From a checkpoint of a small masked image model.
Model: encoder arch vit, encoder layers 14, encoder width 192, decoder width 192, decoder layers 3.
Training: soap at rate 0.0014, 15400 steps, batches of 256.
Data: trained on crops of objects in photos (Visual Genome), 123503 training examples, 31.9 epochs.
Rows from block 6 of the encoder of a small masked image model, named by matrix and row number. Rows with one number belong to one neuron. Each number is 500 + 40 x the weight over its row's rms, rounded and kept within 0 to 999. All counts start at 0. Numbers have three digits each.
After each neuron's rows are labels from the 100 images, of 14848, where the neuron reaches its highest value: "peak at" is the part of the image that holds the peak. Only what is clearly more common there than usual is listed. The data: crops of objects in photos (Visual Genome).
# fc1: MLP up (encoder.blocks.6.mlp.fc1.weight, 576x192), inputs 0-191
# fc2: MLP down (encoder.blocks.6.mlp.fc2.weight, 192x576, transposed), outputs 0-191

fc1.435:556473378483493501502452460492472476496525427514444518480494473574537463547520454547471497497505497480497506492456481535523494502534548509457529548540456570450481528493473533444465450515526467552467449545517541500503431424485449511533447550501515525453432515486509627497443513469469540513474516505457544499529496435449498468459482546645506568556540466541468519522485515521510461469518528472473494556546542522519509524534557494486539414509523523508497471522416505473556533535429580485524440491510497425414495442517473524512474439494557521527428514509506481470521494538560527425
fc2.435:543487464523516522485491523543517460505474504492500574534462476549589522503514476429469482482512466489469553515478516549502512576526486509500650473525439615425439508522493527552446492513504466531441516521555538503457494435465462479427500554496489569484427518532545623455451471494444535565481538514472546504488489449469532500405515472551580559539502513476506493469603550525478468508462478438511516456547508514504481534513475545450508446504480517530469480501561507497506466559459523512512426466540483405473468530519481512540467482425506459490496546523473514438485456508505494497
peak at: top centre

fc1.203:485533454560451497478577470541503492442414500525511516503468487522508511419526488532461521495414467501451465505483517519466460523485586511476451440545556443533568426445505525500509548476487476467582514481524448495461587446441591480553456552459511510487520479556455518496523551526487502536479504488446488459553465580464441467448504516537395490507475557487561524470559488458519556528495473468488541474514473508461531553475523534557462534497441544568573514541487522551512521483525515431513541498477595464520462514423475510523497589514493532515428467499458507488543519567507457490
fc2.203:474496563492525536500444511562563535508544452544409383488548512401569470525554534453429465511544434544503495515487481468505499516531528572487483544486512463472491474561593425567466544489520473452577512527464449491521476390511495544539479476433448550544525425531514585468512587541506501575486470490493437530508520519508501538497482479429485497510559510486487449568469556565550480452513472453493514544490538479449493508531477536510455536476444483483458477512482504481502521509514471564475489432536465490495513538484463529580454498525554471507421497511500511453520474517488530470
peak at: top left

fc1.377:557423554476522428466490503503489471523484532516429501473546486389442557534501491473458475514517537523481487518587493484497457420533563509453470516432485545493526527567496523540513505528517517497489473461506575428532532418474512472508496526528498551566496591515541500487465506434473458407466499433420489439480566566540505454533555512510492542513517493508504537446470481550506507452500450472464481426571502540441471518505527513568476502519504512470510529438561515481522535486544439516445534578558427513507540536507480444508421553508535567469447500535480467535539563511467460472
fc2.377:416528476488504467482511526501461587465483483542495473470457464537549465481525477572509504464537517480467530491419495499501529586558547544547493526576526526443488444471518551486441472455543528530469497523526505596517470504495531502529528499484495417437487471488449521491514524550508573567494497469544546580543469412496499450533488523453525460462496455463527408497497517467499492541525563473550494502420525442523534503486537504473524581519475391476544445556425532486516465536473496504552485468484563489429503530448529572455521440498456528558522518436513486512539517465551487599
peak at: top centre

fc1.360:430442490529540493513522419510504454500467483462457509451541567524509544468537497578502474437467498493550504498515619460504559517551468483489535449463497540587455461517538453416538546450488451478563538491512548462475519460513480501513525477493513472499523439459438565521588481516488508489474451465506521511514575473513527453522529441536508531477514496436453518539424453506469488488492452479483445447481450512492523513457456453480535433529553521460560493536546470481478540501502577531361564427498458471451544513474459533508497464548545528490488590467529493451491514540566544517
fc2.360:472503586459488519565518519508470525516533540511552493432440475484492524479473431431504460442515516525466504467523541513576534473512474451504525469448477512486486475536440522535600517527523548563507592512545544425525494496570489459603521525458474506433434552497481466558539556506466495517501476475465476529552491437497470422512497488492511509541501500500501457555491495479535530535541493401496444458496496448487540525538509462487559423452484466479430562529536417499540510557485565449497513498540580518407500483523604518518531459471528545425491470486485542530496463535502437533
peak at: top centre

fc1.564:467489522510447518481457491508557535528449586520479498493470513481506512495532505499563552469524425519507563471401526547484451512563512502558518514473450454510462481513516508489518497495437530505404462514480462496472594467483395541523506459460501501586498533478517575533526513525485534491567488477541456435438496438503528521505473576485426427507500495428496493471549474556515553478427596483511471506487518511457495495425502508490497493573550424520545463426503521565425469412468464531463487557592491482484487548478528529492506467477533553502543495539503434474532530484521422484
fc2.564:467538511454404484552525483514438528544491536436555547550495458515543563503477570478533441502512510518493534580486474471463487534474430487485479482522598516536544387544522554461518534430571484478548554489548517477479468524533439486517524540467506469520529487526487506537513491517513439521481556443461428499552523517521528531556531447563524485510487483545515549527493457545499437489449484572570509451504480476508526468432475466455521439489418531487481461496556499495488480497527487527480484450568488565501511553480442499493532403511481563470402444493491505570517438541514460584
peak at: top left; top centre

fc1.234:499517433533493436515492528470519481508555392510550488567468464534526494497508472448446495511564455434514401514465520444565510533482486484521471495504526615523483531463477483523479510538502477468464459505521465460545429491517487464534484513432455563479480556552519616539546434459461527583474505510516501571484567434415458392484515468578526482500480485490522507526410473510447512507524519493527450501558513476456471513413497499583522527573528516506504434514501518431495494496478531543487491496467503483511504481544533518502452521517461505543441550461522501508583534514522419521
fc2.234:588484490456465487541544440533541514491522622503425460427541491469519533454483523480519452519493531536502481526501474522470479513467515456516539456566484614466533498461426528457440484538465499508523531525515493521497535487509535423419592557552509449465518473485519524522445537485492589514541530479415584514445435518493463492463599494467490456518397534509493544507534534538494508513557480502463502520497580533467519458510454551513507439441469500515454491500520488506469445513546503499556507564539414526518453505433468534512490465495429487489441500523529538478482493538518421487
peak at: top left

fc1.299:529463493491512594505474536559485499507464459491363439562472511567473484537494570466517420491471491482533496440483452460488492455484509456534496469489513538399520503483486535498508564480560511532526538486535477511508456393462516485548424544545471498509510473532478581558546504512535528510563518516458436531466519452546509529431476474538508417484524551596503516501558506545545494505519506421609484513525595458483550526492477528502517433491478415464504432511492478528509463510451433533477516503539507458522498527548513514545422522485472522509538469505497535487415473545531501513
fc2.299:530434491491500451542526532470501418488490479479488529485518473586608487500502513485461495492524469489500499484545482552547581469527602409476549495531490610432481479512487483515447490491518499559407498509496495488472484452520464509416399523511490546431479469451555525546475493517418524535511526487563523499517529402476464609493466513558497544481467469461460507504562500529493493495499523496523513491498481446489464542555544523481492536547532535494431409567489455489486497493413566503492471487487538477582476521492550507475472432484599475463513501466485488438495464456493494542
peak at: top centre