{
  "image_size": 64,
  "encoder_arch": "vit",
  "encoder_layers": 14,
  "grad_clip": 0.5,
  "warmup_steps": 460
}
Rows from block 2 of the encoder of a small masked image model, named by matrix and row number. Rows with one number belong to one neuron. Each number is 50 + 15 x the weight over its row's rms, rounded and kept within 0 to 99. All counts start at 0.
After each neuron's rows are labels from the 100 images, of 14848, where the neuron reaches its highest value: "colour at peak" is the nearest of a few named colours to the mean colour under the peak. Only what is clearly more common there than usual is listed. The data: crops of objects in photos (Visual Genome).
# fc1: MLP up (encoder.blocks.2.mlp.fc1.weight, 576x192), inputs 0-95
# fc2: MLP down (encoder.blocks.2.mlp.fc2.weight, 192x576, transposed), outputs 0-95

fc1.411:61 33 43 17 62 25 67 61 91 65 40 70 37 49 37 49 50 43 42 52 50 50 42 51 81 49 57 80 33 38 65 42 34 38 65 33 69 25 34 62 53 49 58 51 26 53 35 53 39 15 56 65 84 68 60 51 26 32 33 51 33 40 45 68 63 30 61 44 53 40 75 55 59 60 87 45 58 69 75 42 49 41 42 41 42 61 55 70 65 55 31 54 69 52 49 46
fc2.411:73 47 66 50 82 59 48 45 42 70 49 55 67 31 33 73 43 54 42 36 41 31 59 68 39 57 38 55 31 44 39 74 47 58 64 74 54 60 52 34 31 48 66 43 74 78 57 64 62 77 51 15 11 81 34 66 75 60 31 56 50 61 61 30 74 58 31 60 62 45 45 69 59 11 32 55 44 72 60 71 54 50 19 65 57 65 43 67 30 40 54 54 48 29 71 49
colour at peak: pink

fc1.159:42 45 62 99 34 59 76 41 57 52 40 35 46 42 34 50 52 51 44 47 45 53 61 37 64 35 64 31 53 35 54 40 76 28 44 43 33 19 56 34 47 59 60 19 31 42 33 38 53 29 45 35 49 42 43 34 30 81 33 62 53 63 58 65 34 54 36 36 68 43 42 48 48 56 72 53 22 57 70 68 55 48 48 33 56 32 45 46 46 48 39 58 60 31 43 26
fc2.159:76 27 56 45 41 56 47 53 43 56 45 22 31 74 58 27 45 46 57 23 60 57 68 41 53 48 59 38 60 70 57 66 62 16 49 81 54 63 34 65 44 39 56 70 37 47 40 41 38 60 64 47 33 54 56 62 58 73 47 45 54 71 43 51 18 34 53 41 29 71 56 47 64 58 57 67 63 26 76 32 56 52 08 88 40 37 58 32 59 47 53 48 44 55 51 59
colour at peak: black

fc1.105:55 54 59 69 38 62 45 36 53 55 59 43 23 52 47 66 56 05 48 43 84 58 53 25 26 65 56 54 33 53 45 70 79 47 50 63 53 50 55 57 73 59 49 22 37 47 52 79 60 58 57 66 36 46 55 53 52 41 52 55 36 37 68 52 73 43 44 03 54 39 90 42 27 67 71 65 38 37 30 45 66 37 32 65 34 51 50 52 55 34 24 42 74 46 44 53
fc2.105:74 55 22 43 37 68 37 45 70 42 56 62 62 39 43 42 44 66 84 64 66 66 34 60 68 59 40 35 44 57 36 44 47 43 39 29 50 56 66 50 54 42 40 30 71 52 59 37 64 28 60 49 62 41 43 45 26 52 25 46 55 55 78 67 69 65 77 24 44 26 54 13 54 08 33 50 67 45 38 78 30 48 67 51 67 41 66 26 47 53 38 51 61 33 59 38
colour at peak: black

fc1.191:51 72 50 11 70 59 24 63 55 52 28 38 58 45 59 56 56 76 44 68 24 32 44 54 87 29 24 55 66 65 30 49 46 42 51 56 52 64 66 24 69 48 39 82 56 70 62 60 42 44 41 16 78 40 52 54 55 81 61 61 48 66 30 53 56 56 53 63 29 43 67 41 47 60 51 42 46 57 53 66 46 57 39 29 45 56 54 99 78 52 41 42 55 68 58 29
fc2.191:58 41 18 55 47 54 83 39 23 58 61 49 71 39 28 27 43 29 57 20 51 50 49 49 34 59 66 60 50 48 43 54 60 58 92 42 50 36 46 67 44 66 64 26 47 48 56 38 43 61 58 57 48 45 26 57 25 35 50 50 68 40 90 25 23 60 36 71 72 35 52 37 57 55 55 36 62 51 64 29 49 59 37 41 31 45 36 30 50 43 22 61 59 46 51 72
colour at peak: pink; white

fc1.129:30 40 50 32 44 31 21 36 54 59 63 55 78 33 58 56 62 45 74 46 72 52 41 61 54 62 43 62 21 50 53 35 51 77 50 50 54 68 38 65 44 54 37 60 52 45 42 53 40 69 61 33 98 34 62 36 47 52 65 46 38 43 82 54 42 45 35 67 46 28 40 62 53 45 52 30 63 60 63 55 53 46 55 72 52 39 59 65 99 56 67 66 47 51 62 50
fc2.129:60 58 48 75 53 59 81 63 45 30 38 68 44 64 40 76 30 57 21 77 25 45 36 75 39 65 70 30 57 61 56 47 39 55 33 64 50 35 37 41 66 69 78 68 59 70 55 40 34 58 22 57 60 54 59 69 50 70 32 56 66 72 53 19 49 51 77 34 28 45 65 42 78 59 30 52 49 45 42 56 43 62 52 46 37 52 69 25 57 59 31 56 50 55 53 58
colour at peak: white

fc1.18:60 38 48 45 54 49 49 44 58 39 64 42 52 35 39 39 33 62 33 51 74 74 35 32 69 67 67 52 49 59 61 35 49 54 33 24 53 98 22 54 69 32 56 69 64 25 53 60 50 56 60 35 43 46 64 44 57 64 25 64 46 55 87 72 84 63 63 44 50 52 58 47 39 30 46 56 56 70 53 67 37 54 62 40 43 27 77 63 88 39 51 70 47 52 57 64
fc2.18:49 51 48 40 40 57 14 57 66 36 71 26 47 26 64 56 57 42 56 37 45 37 12 41 48 59 52 19 57 30 55 45 56 54 30 34 46 44 60 31 54 99 52 60 59 51 56 36 34 17 40 53 62 76 53 77 70 63 59 70 60 61 30 81 64 29 48 34 57 00 29 38 49 51 45 34 52 55 34 30 55 44 44 50 80 55 58 32 52 49 34 46 66 38 49 40
colour at peak: cyan

fc1.53:34 31 63 65 53 40 43 44 53 35 53 67 83 41 66 49 49 38 48 39 47 73 62 63 57 29 38 29 33 39 66 60 10 67 64 53 56 44 53 48 60 36 57 37 71 84 73 50 55 63 62 24 55 53 38 50 42 61 77 50 70 44 43 48 49 40 42 60 23 58 33 43 42 71 35 61 24 52 92 56 37 84 48 44 39 31 51 59 79 41 47 38 54 52 62 32
fc2.53:79 34 53 67 55 43 61 50 72 44 56 40 46 34 45 29 48 53 33 49 50 59 51 54 45 57 78 53 50 55 43 71 35 61 42 45 64 25 17 50 62 69 44 47 53 39 80 38 31 21 47 46 60 26 43 54 42 25 50 62 35 63 31 52 58 73 72 66 48 35 29 47 47 60 70 46 53 37 42 37 50 26 41 43 54 63 33 51 42 50 43 61 39 41 34 45
colour at peak: pink

fc1.97:52 21 36 54 52 44 27 29 32 59 54 70 50 45 36 47 53 46 63 41 47 56 22 71 66 49 37 64 72 75 53 36 27 69 62 45 59 64 57 84 48 60 76 36 18 41 54 37 53 51 47 69 34 99 37 51 71 65 42 64 42 62 56 54 54 61 49 54 34 44 45 65 28 39 30 32 49 32 42 42 49 45 60 77 71 43 77 61 51 56 51 65 44 54 24 43
fc2.97:75 39 37 59 21 42 64 36 48 35 65 09 45 78 51 61 75 49 53 51 81 78 69 27 69 44 27 47 49 58 33 65 60 58 60 65 57 46 60 33 41 25 44 60 55 68 56 01 65 68 60 47 50 15 64 48 30 33 46 59 42 53 62 31 36 60 65 45 65 76 39 47 47 64 61 74 33 72 81 48 66 54 36 61 44 38 18 30 55 54 32 61 49 82 76 62
colour at peak: pink

fc1.48:37 22 60 49 75 35 68 61 51 60 57 84 78 71 63 58 47 45 33 46 65 42 44 79 53 34 50 54 64 35 32 62 46 62 47 56 53 81 42 38 46 50 78 57 46 57 47 62 42 38 71 33 39 51 43 38 32 50 57 59 58 68 48 40 57 48 68 32 49 37 41 32 42 63 51 59 37 74 64 53 56 82 27 33 35 52 58 27 47 52 59 73 61 54 79 63
fc2.48:49 28 58 80 48 69 40 66 48 27 49 48 58 46 47 62 52 22 74 49 79 35 59 47 29 16 46 58 58 52 42 63 92 64 23 54 49 60 48 44 56 48 36 51 50 42 45 34 44 60 50 83 60 45 31 52 25 49 76 64 55 54 88 68 37 28 40 71 44 43 67 48 40 70 55 39 76 32 45 65 33 27 73 61 76 54 36 46 57 14 65 60 51 39 47 63
colour at peak: brown

fc1.114:72 37 50 99 91 47 32 53 45 62 58 68 40 72 40 26 48 55 79 30 41 37 17 54 29 30 51 44 49 60 30 47 51 53 57 63 45 62 26 66 65 69 40 23 69 49 42 20 42 55 58 61 68 30 55 52 41 12 69 57 39 50 51 56 59 50 62 48 56 70 46 52 63 44 47 61 72 53 40 69 32 53 41 59 56 44 60 54 56 54 70 45 51 35 77 51
fc2.114:47 39 62 68 71 40 81 51 58 50 57 46 68 54 58 47 60 71 59 84 55 57 30 54 58 48 38 51 24 51 58 59 84 38 40 63 52 40 38 51 43 65 51 57 36 46 50 46 65 45 40 67 70 59 26 59 32 60 43 33 37 78 49 91 49 63 30 38 40 59 57 65 33 42 48 59 38 57 41 38 45 71 40 68 44 55 29 65 58 44 55 11 51 69 56 24
colour at peak: cyan; blue

fc1.364:49 63 50 45 59 71 46 23 22 64 68 44 35 46 53 57 62 38 45 64 53 29 28 75 57 45 76 58 42 65 43 19 70 71 72 66 98 60 42 25 82 56 55 51 65 44 38 38 37 45 51 72 51 68 66 58 46 45 36 52 68 43 33 61 45 57 47 21 67 21 30 46 74 76 44 52 51 66 34 81 60 28 28 43 30 71 30 74 57 68 32 46 55 67 54 45
fc2.364:41 28 64 62 76 61 65 61 72 53 46 54 58 57 70 51 28 48 08 30 27 88 70 41 34 24 64 26 48 50 50 55 47 54 38 44 46 45 50 65 65 48 52 64 30 23 50 70 37 42 60 30 62 41 60 45 58 64 50 85 45 71 48 53 56 44 52 62 45 55 30 61 60 53 35 62 29 41 65 34 64 52 48 47 77 65 53 37 43 43 54 34 13 32 55 41
colour at peak: brown

fc1.307:30 23 38 74 35 75 55 39 57 52 57 57 59 49 83 53 63 64 54 59 65 27 34 35 56 53 45 54 77 45 49 40 49 45 43 40 53 63 53 58 56 59 57 44 30 67 35 23 49 49 83 21 72 73 58 64 47 71 51 62 42 78 27 47 42 39 49 45 41 57 43 45 38 58 62 44 20 30 55 56 41 58 40 65 27 57 58 73 46 43 71 57 48 47 51 21
fc2.307:61 38 61 36 20 44 09 63 56 53 32 68 56 51 45 30 49 34 63 35 38 66 38 43 50 44 57 81 48 62 36 33 34 55 72 78 56 63 56 68 55 50 29 62 50 50 57 65 43 55 34 62 35 50 26 70 38 04 56 58 73 36 71 58 27 67 40 55 52 39 55 50 58 49 63 58 37 57 72 59 52 51 70 40 38 24 41 42 56 42 56 53 58 52 44 49
colour at peak: grey

fc1.431:57 43 40 41 25 43 44 59 31 67 50 38 44 51 61 44 71 47 37 68 66 52 39 69 31 65 59 43 52 37 77 61 10 49 32 62 26 79 35 67 82 35 60 73 56 80 44 60 70 40 68 56 46 49 56 21 60 43 43 34 52 50 39 36 25 47 58 20 27 53 52 58 45 64 48 60 66 63 48 62 41 52 59 35 36 99 32 72 45 57 54 66 67 62 81 61
fc2.431:47 42 42 23 48 44 57 55 67 42 45 55 41 39 58 52 68 59 49 50 61 53 47 46 59 53 35 34 81 66 60 37 49 47 52 63 67 00 69 55 33 74 28 32 51 43 45 60 18 79 30 46 44 32 48 58 50 34 39 68 56 59 38 52 49 50 46 85 59 64 55 56 48 36 52 43 26 56 41 46 70 67 29 52 67 32 22 58 48 35 60 21 36 43 40 28
colour at peak: pink

fc1.123:66 52 79 61 80 64 69 39 74 56 54 66 16 37 45 59 46 44 79 80 80 44 64 32 48 50 58 35 48 36 39 41 78 51 60 32 41 60 51 42 57 74 44 52 46 77 66 65 56 57 28 12 36 62 72 67 37 54 50 72 51 35 63 60 30 38 57 73 34 45 29 12 68 27 53 58 59 69 47 65 57 49 41 58 52 63 60 41 54 52 52 64 51 45 85 62
fc2.123:51 42 36 48 31 58 57 39 43 33 41 39 40 49 57 58 53 60 52 36 64 70 51 26 45 36 29 55 50 57 56 68 78 79 50 63 36 42 67 65 59 59 56 29 45 34 55 22 61 67 68 56 59 63 28 43 33 50 40 72 47 56 58 53 45 69 43 70 71 41 76 73 82 41 25 49 73 33 60 54 43 38 64 27 20 35 35 44 59 37 72 57 22 47 41 69
colour at peak: brown

fc1.20:54 53 59 54 32 69 53 51 26 36 68 73 56 58 49 61 38 51 62 71 58 78 56 57 18 53 44 39 48 66 58 67 27 51 56 78 50 32 57 50 45 53 41 45 53 61 68 30 47 27 57 50 47 64 39 70 47 26 51 45 53 53 83 44 45 72 62 41 24 44 58 66 45 69 61 57 39 28 49 35 38 51 44 43 40 57 15 08 60 61 32 83 69 45 15 53
fc2.20:54 47 67 36 69 41 20 56 39 43 46 77 55 18 63 62 60 64 39 22 54 25 48 69 81 63 52 44 51 52 50 29 68 50 69 27 67 54 50 58 86 51 54 52 49 46 47 54 66 48 34 51 53 58 71 48 33 61 31 78 49 49 10 63 44 48 52 38 38 48 50 44 60 44 52 29 20 64 67 51 32 65 76 53 52 51 68 48 60 33 36 48 44 48 54 61
colour at peak: brown

fc1.132:37 64 40 29 45 48 47 54 52 50 46 45 62 49 57 73 51 45 41 59 42 50 43 38 45 55 57 46 71 67 35 21 54 40 53 54 55 34 64 47 43 53 56 52 44 43 56 67 64 42 25 32 62 25 73 55 34 48 29 62 47 21 27 47 65 79 31 31 45 55 47 54 79 03 56 94 62 42 43 55 48 33 50 44 53 25 56 11 47 56 41 74 77 66 64 49
fc2.132:48 35 64 65 72 49 56 42 49 35 55 32 51 58 59 47 54 58 33 41 48 31 75 45 40 73 66 47 49 22 61 59 48 41 51 58 53 44 42 52 66 59 35 60 59 48 44 30 48 52 80 60 47 64 64 50 77 27 55 72 05 63 61 55 52 47 35 55 55 44 57 30 51 54 48 47 43 59 55 31 58 44 40 60 50 26 75 81 75 66 80 01 48 40 38 41
colour at peak: grey

fc1.464:26 52 22 61 57 55 49 48 55 23 16 43 45 18 32 42 26 39 63 52 38 46 62 46 65 84 45 33 59 29 56 62 52 61 38 42 42 31 64 49 31 48 44 25 35 59 77 63 45 41 62 28 59 32 47 43 52 90 48 73 57 91 60 75 57 55 36 59 61 38 56 62 34 52 45 39 46 53 65 44 67 36 62 57 36 66 39 54 59 48 63 75 47 45 63 60
fc2.464:60 46 81 70 51 55 22 84 61 41 55 28 22 21 45 57 56 54 51 54 66 74 77 49 38 63 43 38 45 46 35 60 36 50 46 71 47 63 46 26 66 46 57 63 52 52 53 33 61 39 56 78 75 62 52 57 62 21 87 36 65 43 74 58 46 61 59 52 51 47 39 55 64 67 65 52 46 67 31 59 83 82 68 37 32 47 41 32 45 39 53 59 62 47 35 37
colour at peak: blue

fc1.268:48 25 57 67 75 63 48 49 85 66 56 71 63 52 61 64 77 42 35 50 54 38 58 49 88 50 58 50 61 74 65 39 60 73 35 60 58 54 65 64 64 35 46 48 39 19 69 69 53 01 63 40 49 50 69 64 31 66 43 53 55 47 28 64 51 48 80 49 47 49 43 49 18 38 46 44 48 67 85 37 66 70 37 54 45 58 45 68 43 59 56 49 53 34 34 53
fc2.268:46 37 42 36 78 33 47 65 15 24 55 37 42 44 54 73 32 54 74 42 17 60 61 44 21 43 43 78 60 43 21 47 51 37 25 41 56 52 43 56 57 22 47 79 55 77 56 65 12 52 49 58 40 63 32 67 39 49 73 37 60 49 67 38 32 73 25 57 55 49 52 23 40 30 57 73 25 48 53 75 39 61 40 75 59 33 60 40 45 23 61 82 48 31 44 43
colour at peak: pink

fc1.63:42 60 58 63 49 46 55 39 73 60 27 61 42 50 42 22 24 56 41 48 71 65 60 59 37 40 78 37 53 55 63 39 36 36 63 36 41 71 39 40 52 58 39 54 51 36 56 36 61 44 49 14 79 54 80 53 34 32 56 42 55 45 57 47 79 57 47 78 75 54 42 90 55 55 30 27 34 56 48 43 39 22 78 22 56 30 49 60 97 37 57 54 48 33 55 54
fc2.63:57 34 50 22 54 53 46 26 39 45 42 64 48 68 43 36 37 45 75 54 51 15 69 61 59 65 56 68 49 28 38 74 41 68 42 40 53 68 57 66 46 47 50 61 46 63 72 42 57 71 45 53 65 58 65 49 68 49 45 61 55 43 14 45 46 83 39 21 58 09 63 42 32 58 31 67 61 29 24 48 70 82 48 54 77 63 27 45 49 26 78 37 41 55 62 39
colour at peak: cyan

fc1.216:49 51 52 27 27 58 63 37 57 67 59 22 57 47 48 46 23 11 63 64 42 53 47 53 53 62 61 71 32 75 49 35 75 89 42 55 52 46 49 60 61 44 39 29 57 41 68 43 63 62 76 62 37 37 32 64 54 32 36 48 40 51 41 62 40 63 62 43 55 56 33 55 47 62 64 61 60 77 26 62 39 54 56 53 42 59 53 11 70 44 43 47 66 55 51 58
fc2.216:63 33 40 38 19 53 37 41 60 41 53 64 12 60 32 62 46 84 59 51 44 43 45 35 50 31 41 63 32 36 26 25 41 23 54 45 51 38 49 41 59 63 45 65 36 60 46 39 51 53 55 32 57 60 54 65 40 47 70 45 56 57 32 73 43 36 34 57 43 60 51 70 40 63 49 38 74 68 40 39 52 49 43 58 70 32 06 43 49 23 62 40 21 71 47 33
colour at peak: brown

fc1.381:63 53 62 38 32 76 25 53 37 49 54 31 49 48 50 33 71 17 53 60 78 42 46 57 75 38 57 45 29 51 36 66 49 66 40 44 52 53 53 56 26 52 53 57 69 70 82 58 45 53 52 48 54 24 64 50 51 64 48 58 75 44 42 70 49 50 19 48 42 25 63 55 61 54 16 31 78 64 00 30 46 55 53 41 60 46 55 52 53 78 48 43 38 56 37 40
fc2.381:41 36 50 41 52 64 89 43 45 48 43 47 81 61 65 52 32 25 34 24 35 52 38 69 24 43 30 53 52 49 48 34 47 51 55 65 50 47 38 42 66 53 45 38 22 35 41 62 69 61 41 56 54 83 17 45 52 60 57 45 50 30 70 46 64 45 50 47 58 53 38 61 48 43 77 91 48 18 52 38 47 46 66 39 37 79 53 46 32 54 59 45 66 13 40 42
colour at peak: pink

fc1.486:33 71 34 58 74 42 48 47 57 52 55 46 34 41 43 81 49 55 17 56 78 35 50 44 68 64 19 68 71 35 35 51 66 39 55 54 44 56 19 69 22 69 92 71 39 51 78 47 48 71 47 43 73 38 49 71 00 54 42 73 43 44 63 55 44 60 47 86 13 69 66 44 66 33 64 74 59 40 42 62 75 56 56 36 48 67 45 31 40 55 45 62 59 47 59 58
fc2.486:57 43 50 21 51 38 18 49 63 63 31 53 32 26 74 44 18 48 65 69 97 49 72 46 51 61 44 55 36 35 46 65 34 72 62 47 52 29 59 58 41 36 28 54 62 54 51 43 47 43 55 50 46 61 70 70 79 32 35 56 27 48 33 33 50 80 57 36 56 33 51 52 39 50 32 34 51 69 71 73 43 94 52 47 58 69 49 59 54 43 65 68 63 37 62 59
colour at peak: green

fc1.169:58 78 38 19 23 75 50 62 40 62 49 41 43 51 48 45 29 53 49 46 44 63 69 46 44 33 37 49 58 64 49 65 75 48 46 67 50 99 38 67 35 42 42 57 32 29 64 47 49 44 30 21 99 32 68 39 29 54 63 53 59 55 70 57 53 53 49 73 57 35 58 65 62 52 45 48 55 39 53 63 33 61 43 54 57 53 52 51 99 54 70 51 33 56 68 46
fc2.169:46 13 72 78 43 35 27 23 36 47 28 43 44 55 56 50 64 51 45 45 51 31 59 82 67 17 31 78 35 42 57 33 66 28 46 62 42 27 32 47 48 48 43 45 47 60 34 40 66 60 54 60 61 47 53 43 45 54 68 50 46 43 53 62 45 55 42 36 48 63 42 25 52 23 43 51 53 69 49 59 49 42 27 53 43 54 53 18 58 73 33 36 47 60 47 32
colour at peak: white

fc1.525:58 38 63 81 44 48 76 72 52 31 61 63 57 51 55 39 45 58 56 26 68 40 37 76 59 52 93 44 62 91 43 77 43 62 38 53 60 52 48 48 43 41 73 21 45 28 66 68 47 58 61 73 66 27 65 43 59 40 57 57 32 36 56 43 42 54 67 65 39 23 54 61 47 52 43 53 61 59 56 43 75 32 64 49 43 37 60 56 42 56 55 43 26 61 50 59
fc2.525:85 44 65 57 06 22 36 47 43 55 52 66 34 56 78 16 57 55 51 50 66 41 40 68 68 49 79 60 44 31 72 30 45 44 69 57 59 64 63 62 55 51 54 73 36 56 41 46 43 45 45 46 50 41 20 40 60 76 14 51 68 59 61 52 51 49 64 41 56 78 43 41 44 86 52 50 68 47 47 34 61 62 43 64 44 29 42 41 61 28 61 56 55 56 81 60
colour at peak: blue

fc1.33:39 36 52 50 27 68 42 55 52 53 62 53 72 47 34 59 53 49 45 12 39 74 45 34 59 45 48 81 41 62 59 57 29 41 50 43 38 60 28 48 64 35 44 41 36 64 82 39 24 26 39 47 53 76 60 46 44 64 50 52 42 75 47 42 66 65 38 52 64 47 57 36 51 38 40 61 66 46 55 39 47 48 71 26 42 60 43 35 71 56 24 47 75 40 62 61
fc2.33:61 50 52 52 58 41 55 32 51 57 43 54 38 78 72 64 65 33 43 51 51 48 48 92 56 60 41 21 56 45 54 48 57 34 35 65 44 47 50 57 37 81 40 44 57 42 33 51 61 30 43 56 57 44 24 49 57 62 24 75 88 54 50 70 82 46 55 32 44 65 48 59 57 49 59 32 60 53 67 39 62 56 60 67 43 33 50 55 49 43 71 58 49 33 56 19
colour at peak: yellow

fc1.190:48 81 41 99 51 52 36 46 34 49 46 67 67 75 50 36 64 40 62 41 53 35 42 61 43 75 36 62 49 52 54 53 26 68 57 60 78 42 43 69 56 43 50 49 57 56 49 43 34 47 66 30 77 41 57 69 31 50 37 58 19 54 99 37 40 72 65 65 60 61 47 59 21 36 53 61 61 34 58 54 74 54 60 47 49 60 48 64 99 65 54 57 49 36 65 52
fc2.190:60 50 35 37 53 53 66 49 41 40 56 47 56 63 57 44 27 40 55 21 48 33 34 47 56 35 25 68 54 58 58 07 72 42 52 34 47 30 62 61 46 47 55 84 68 50 40 45 87 51 46 63 50 53 47 21 55 44 65 46 25 36 67 64 18 61 79 38 60 60 38 42 47 49 76 55 30 41 78 30 38 60 31 45 56 51 54 49 48 80 72 62 42 63 53 45
colour at peak: black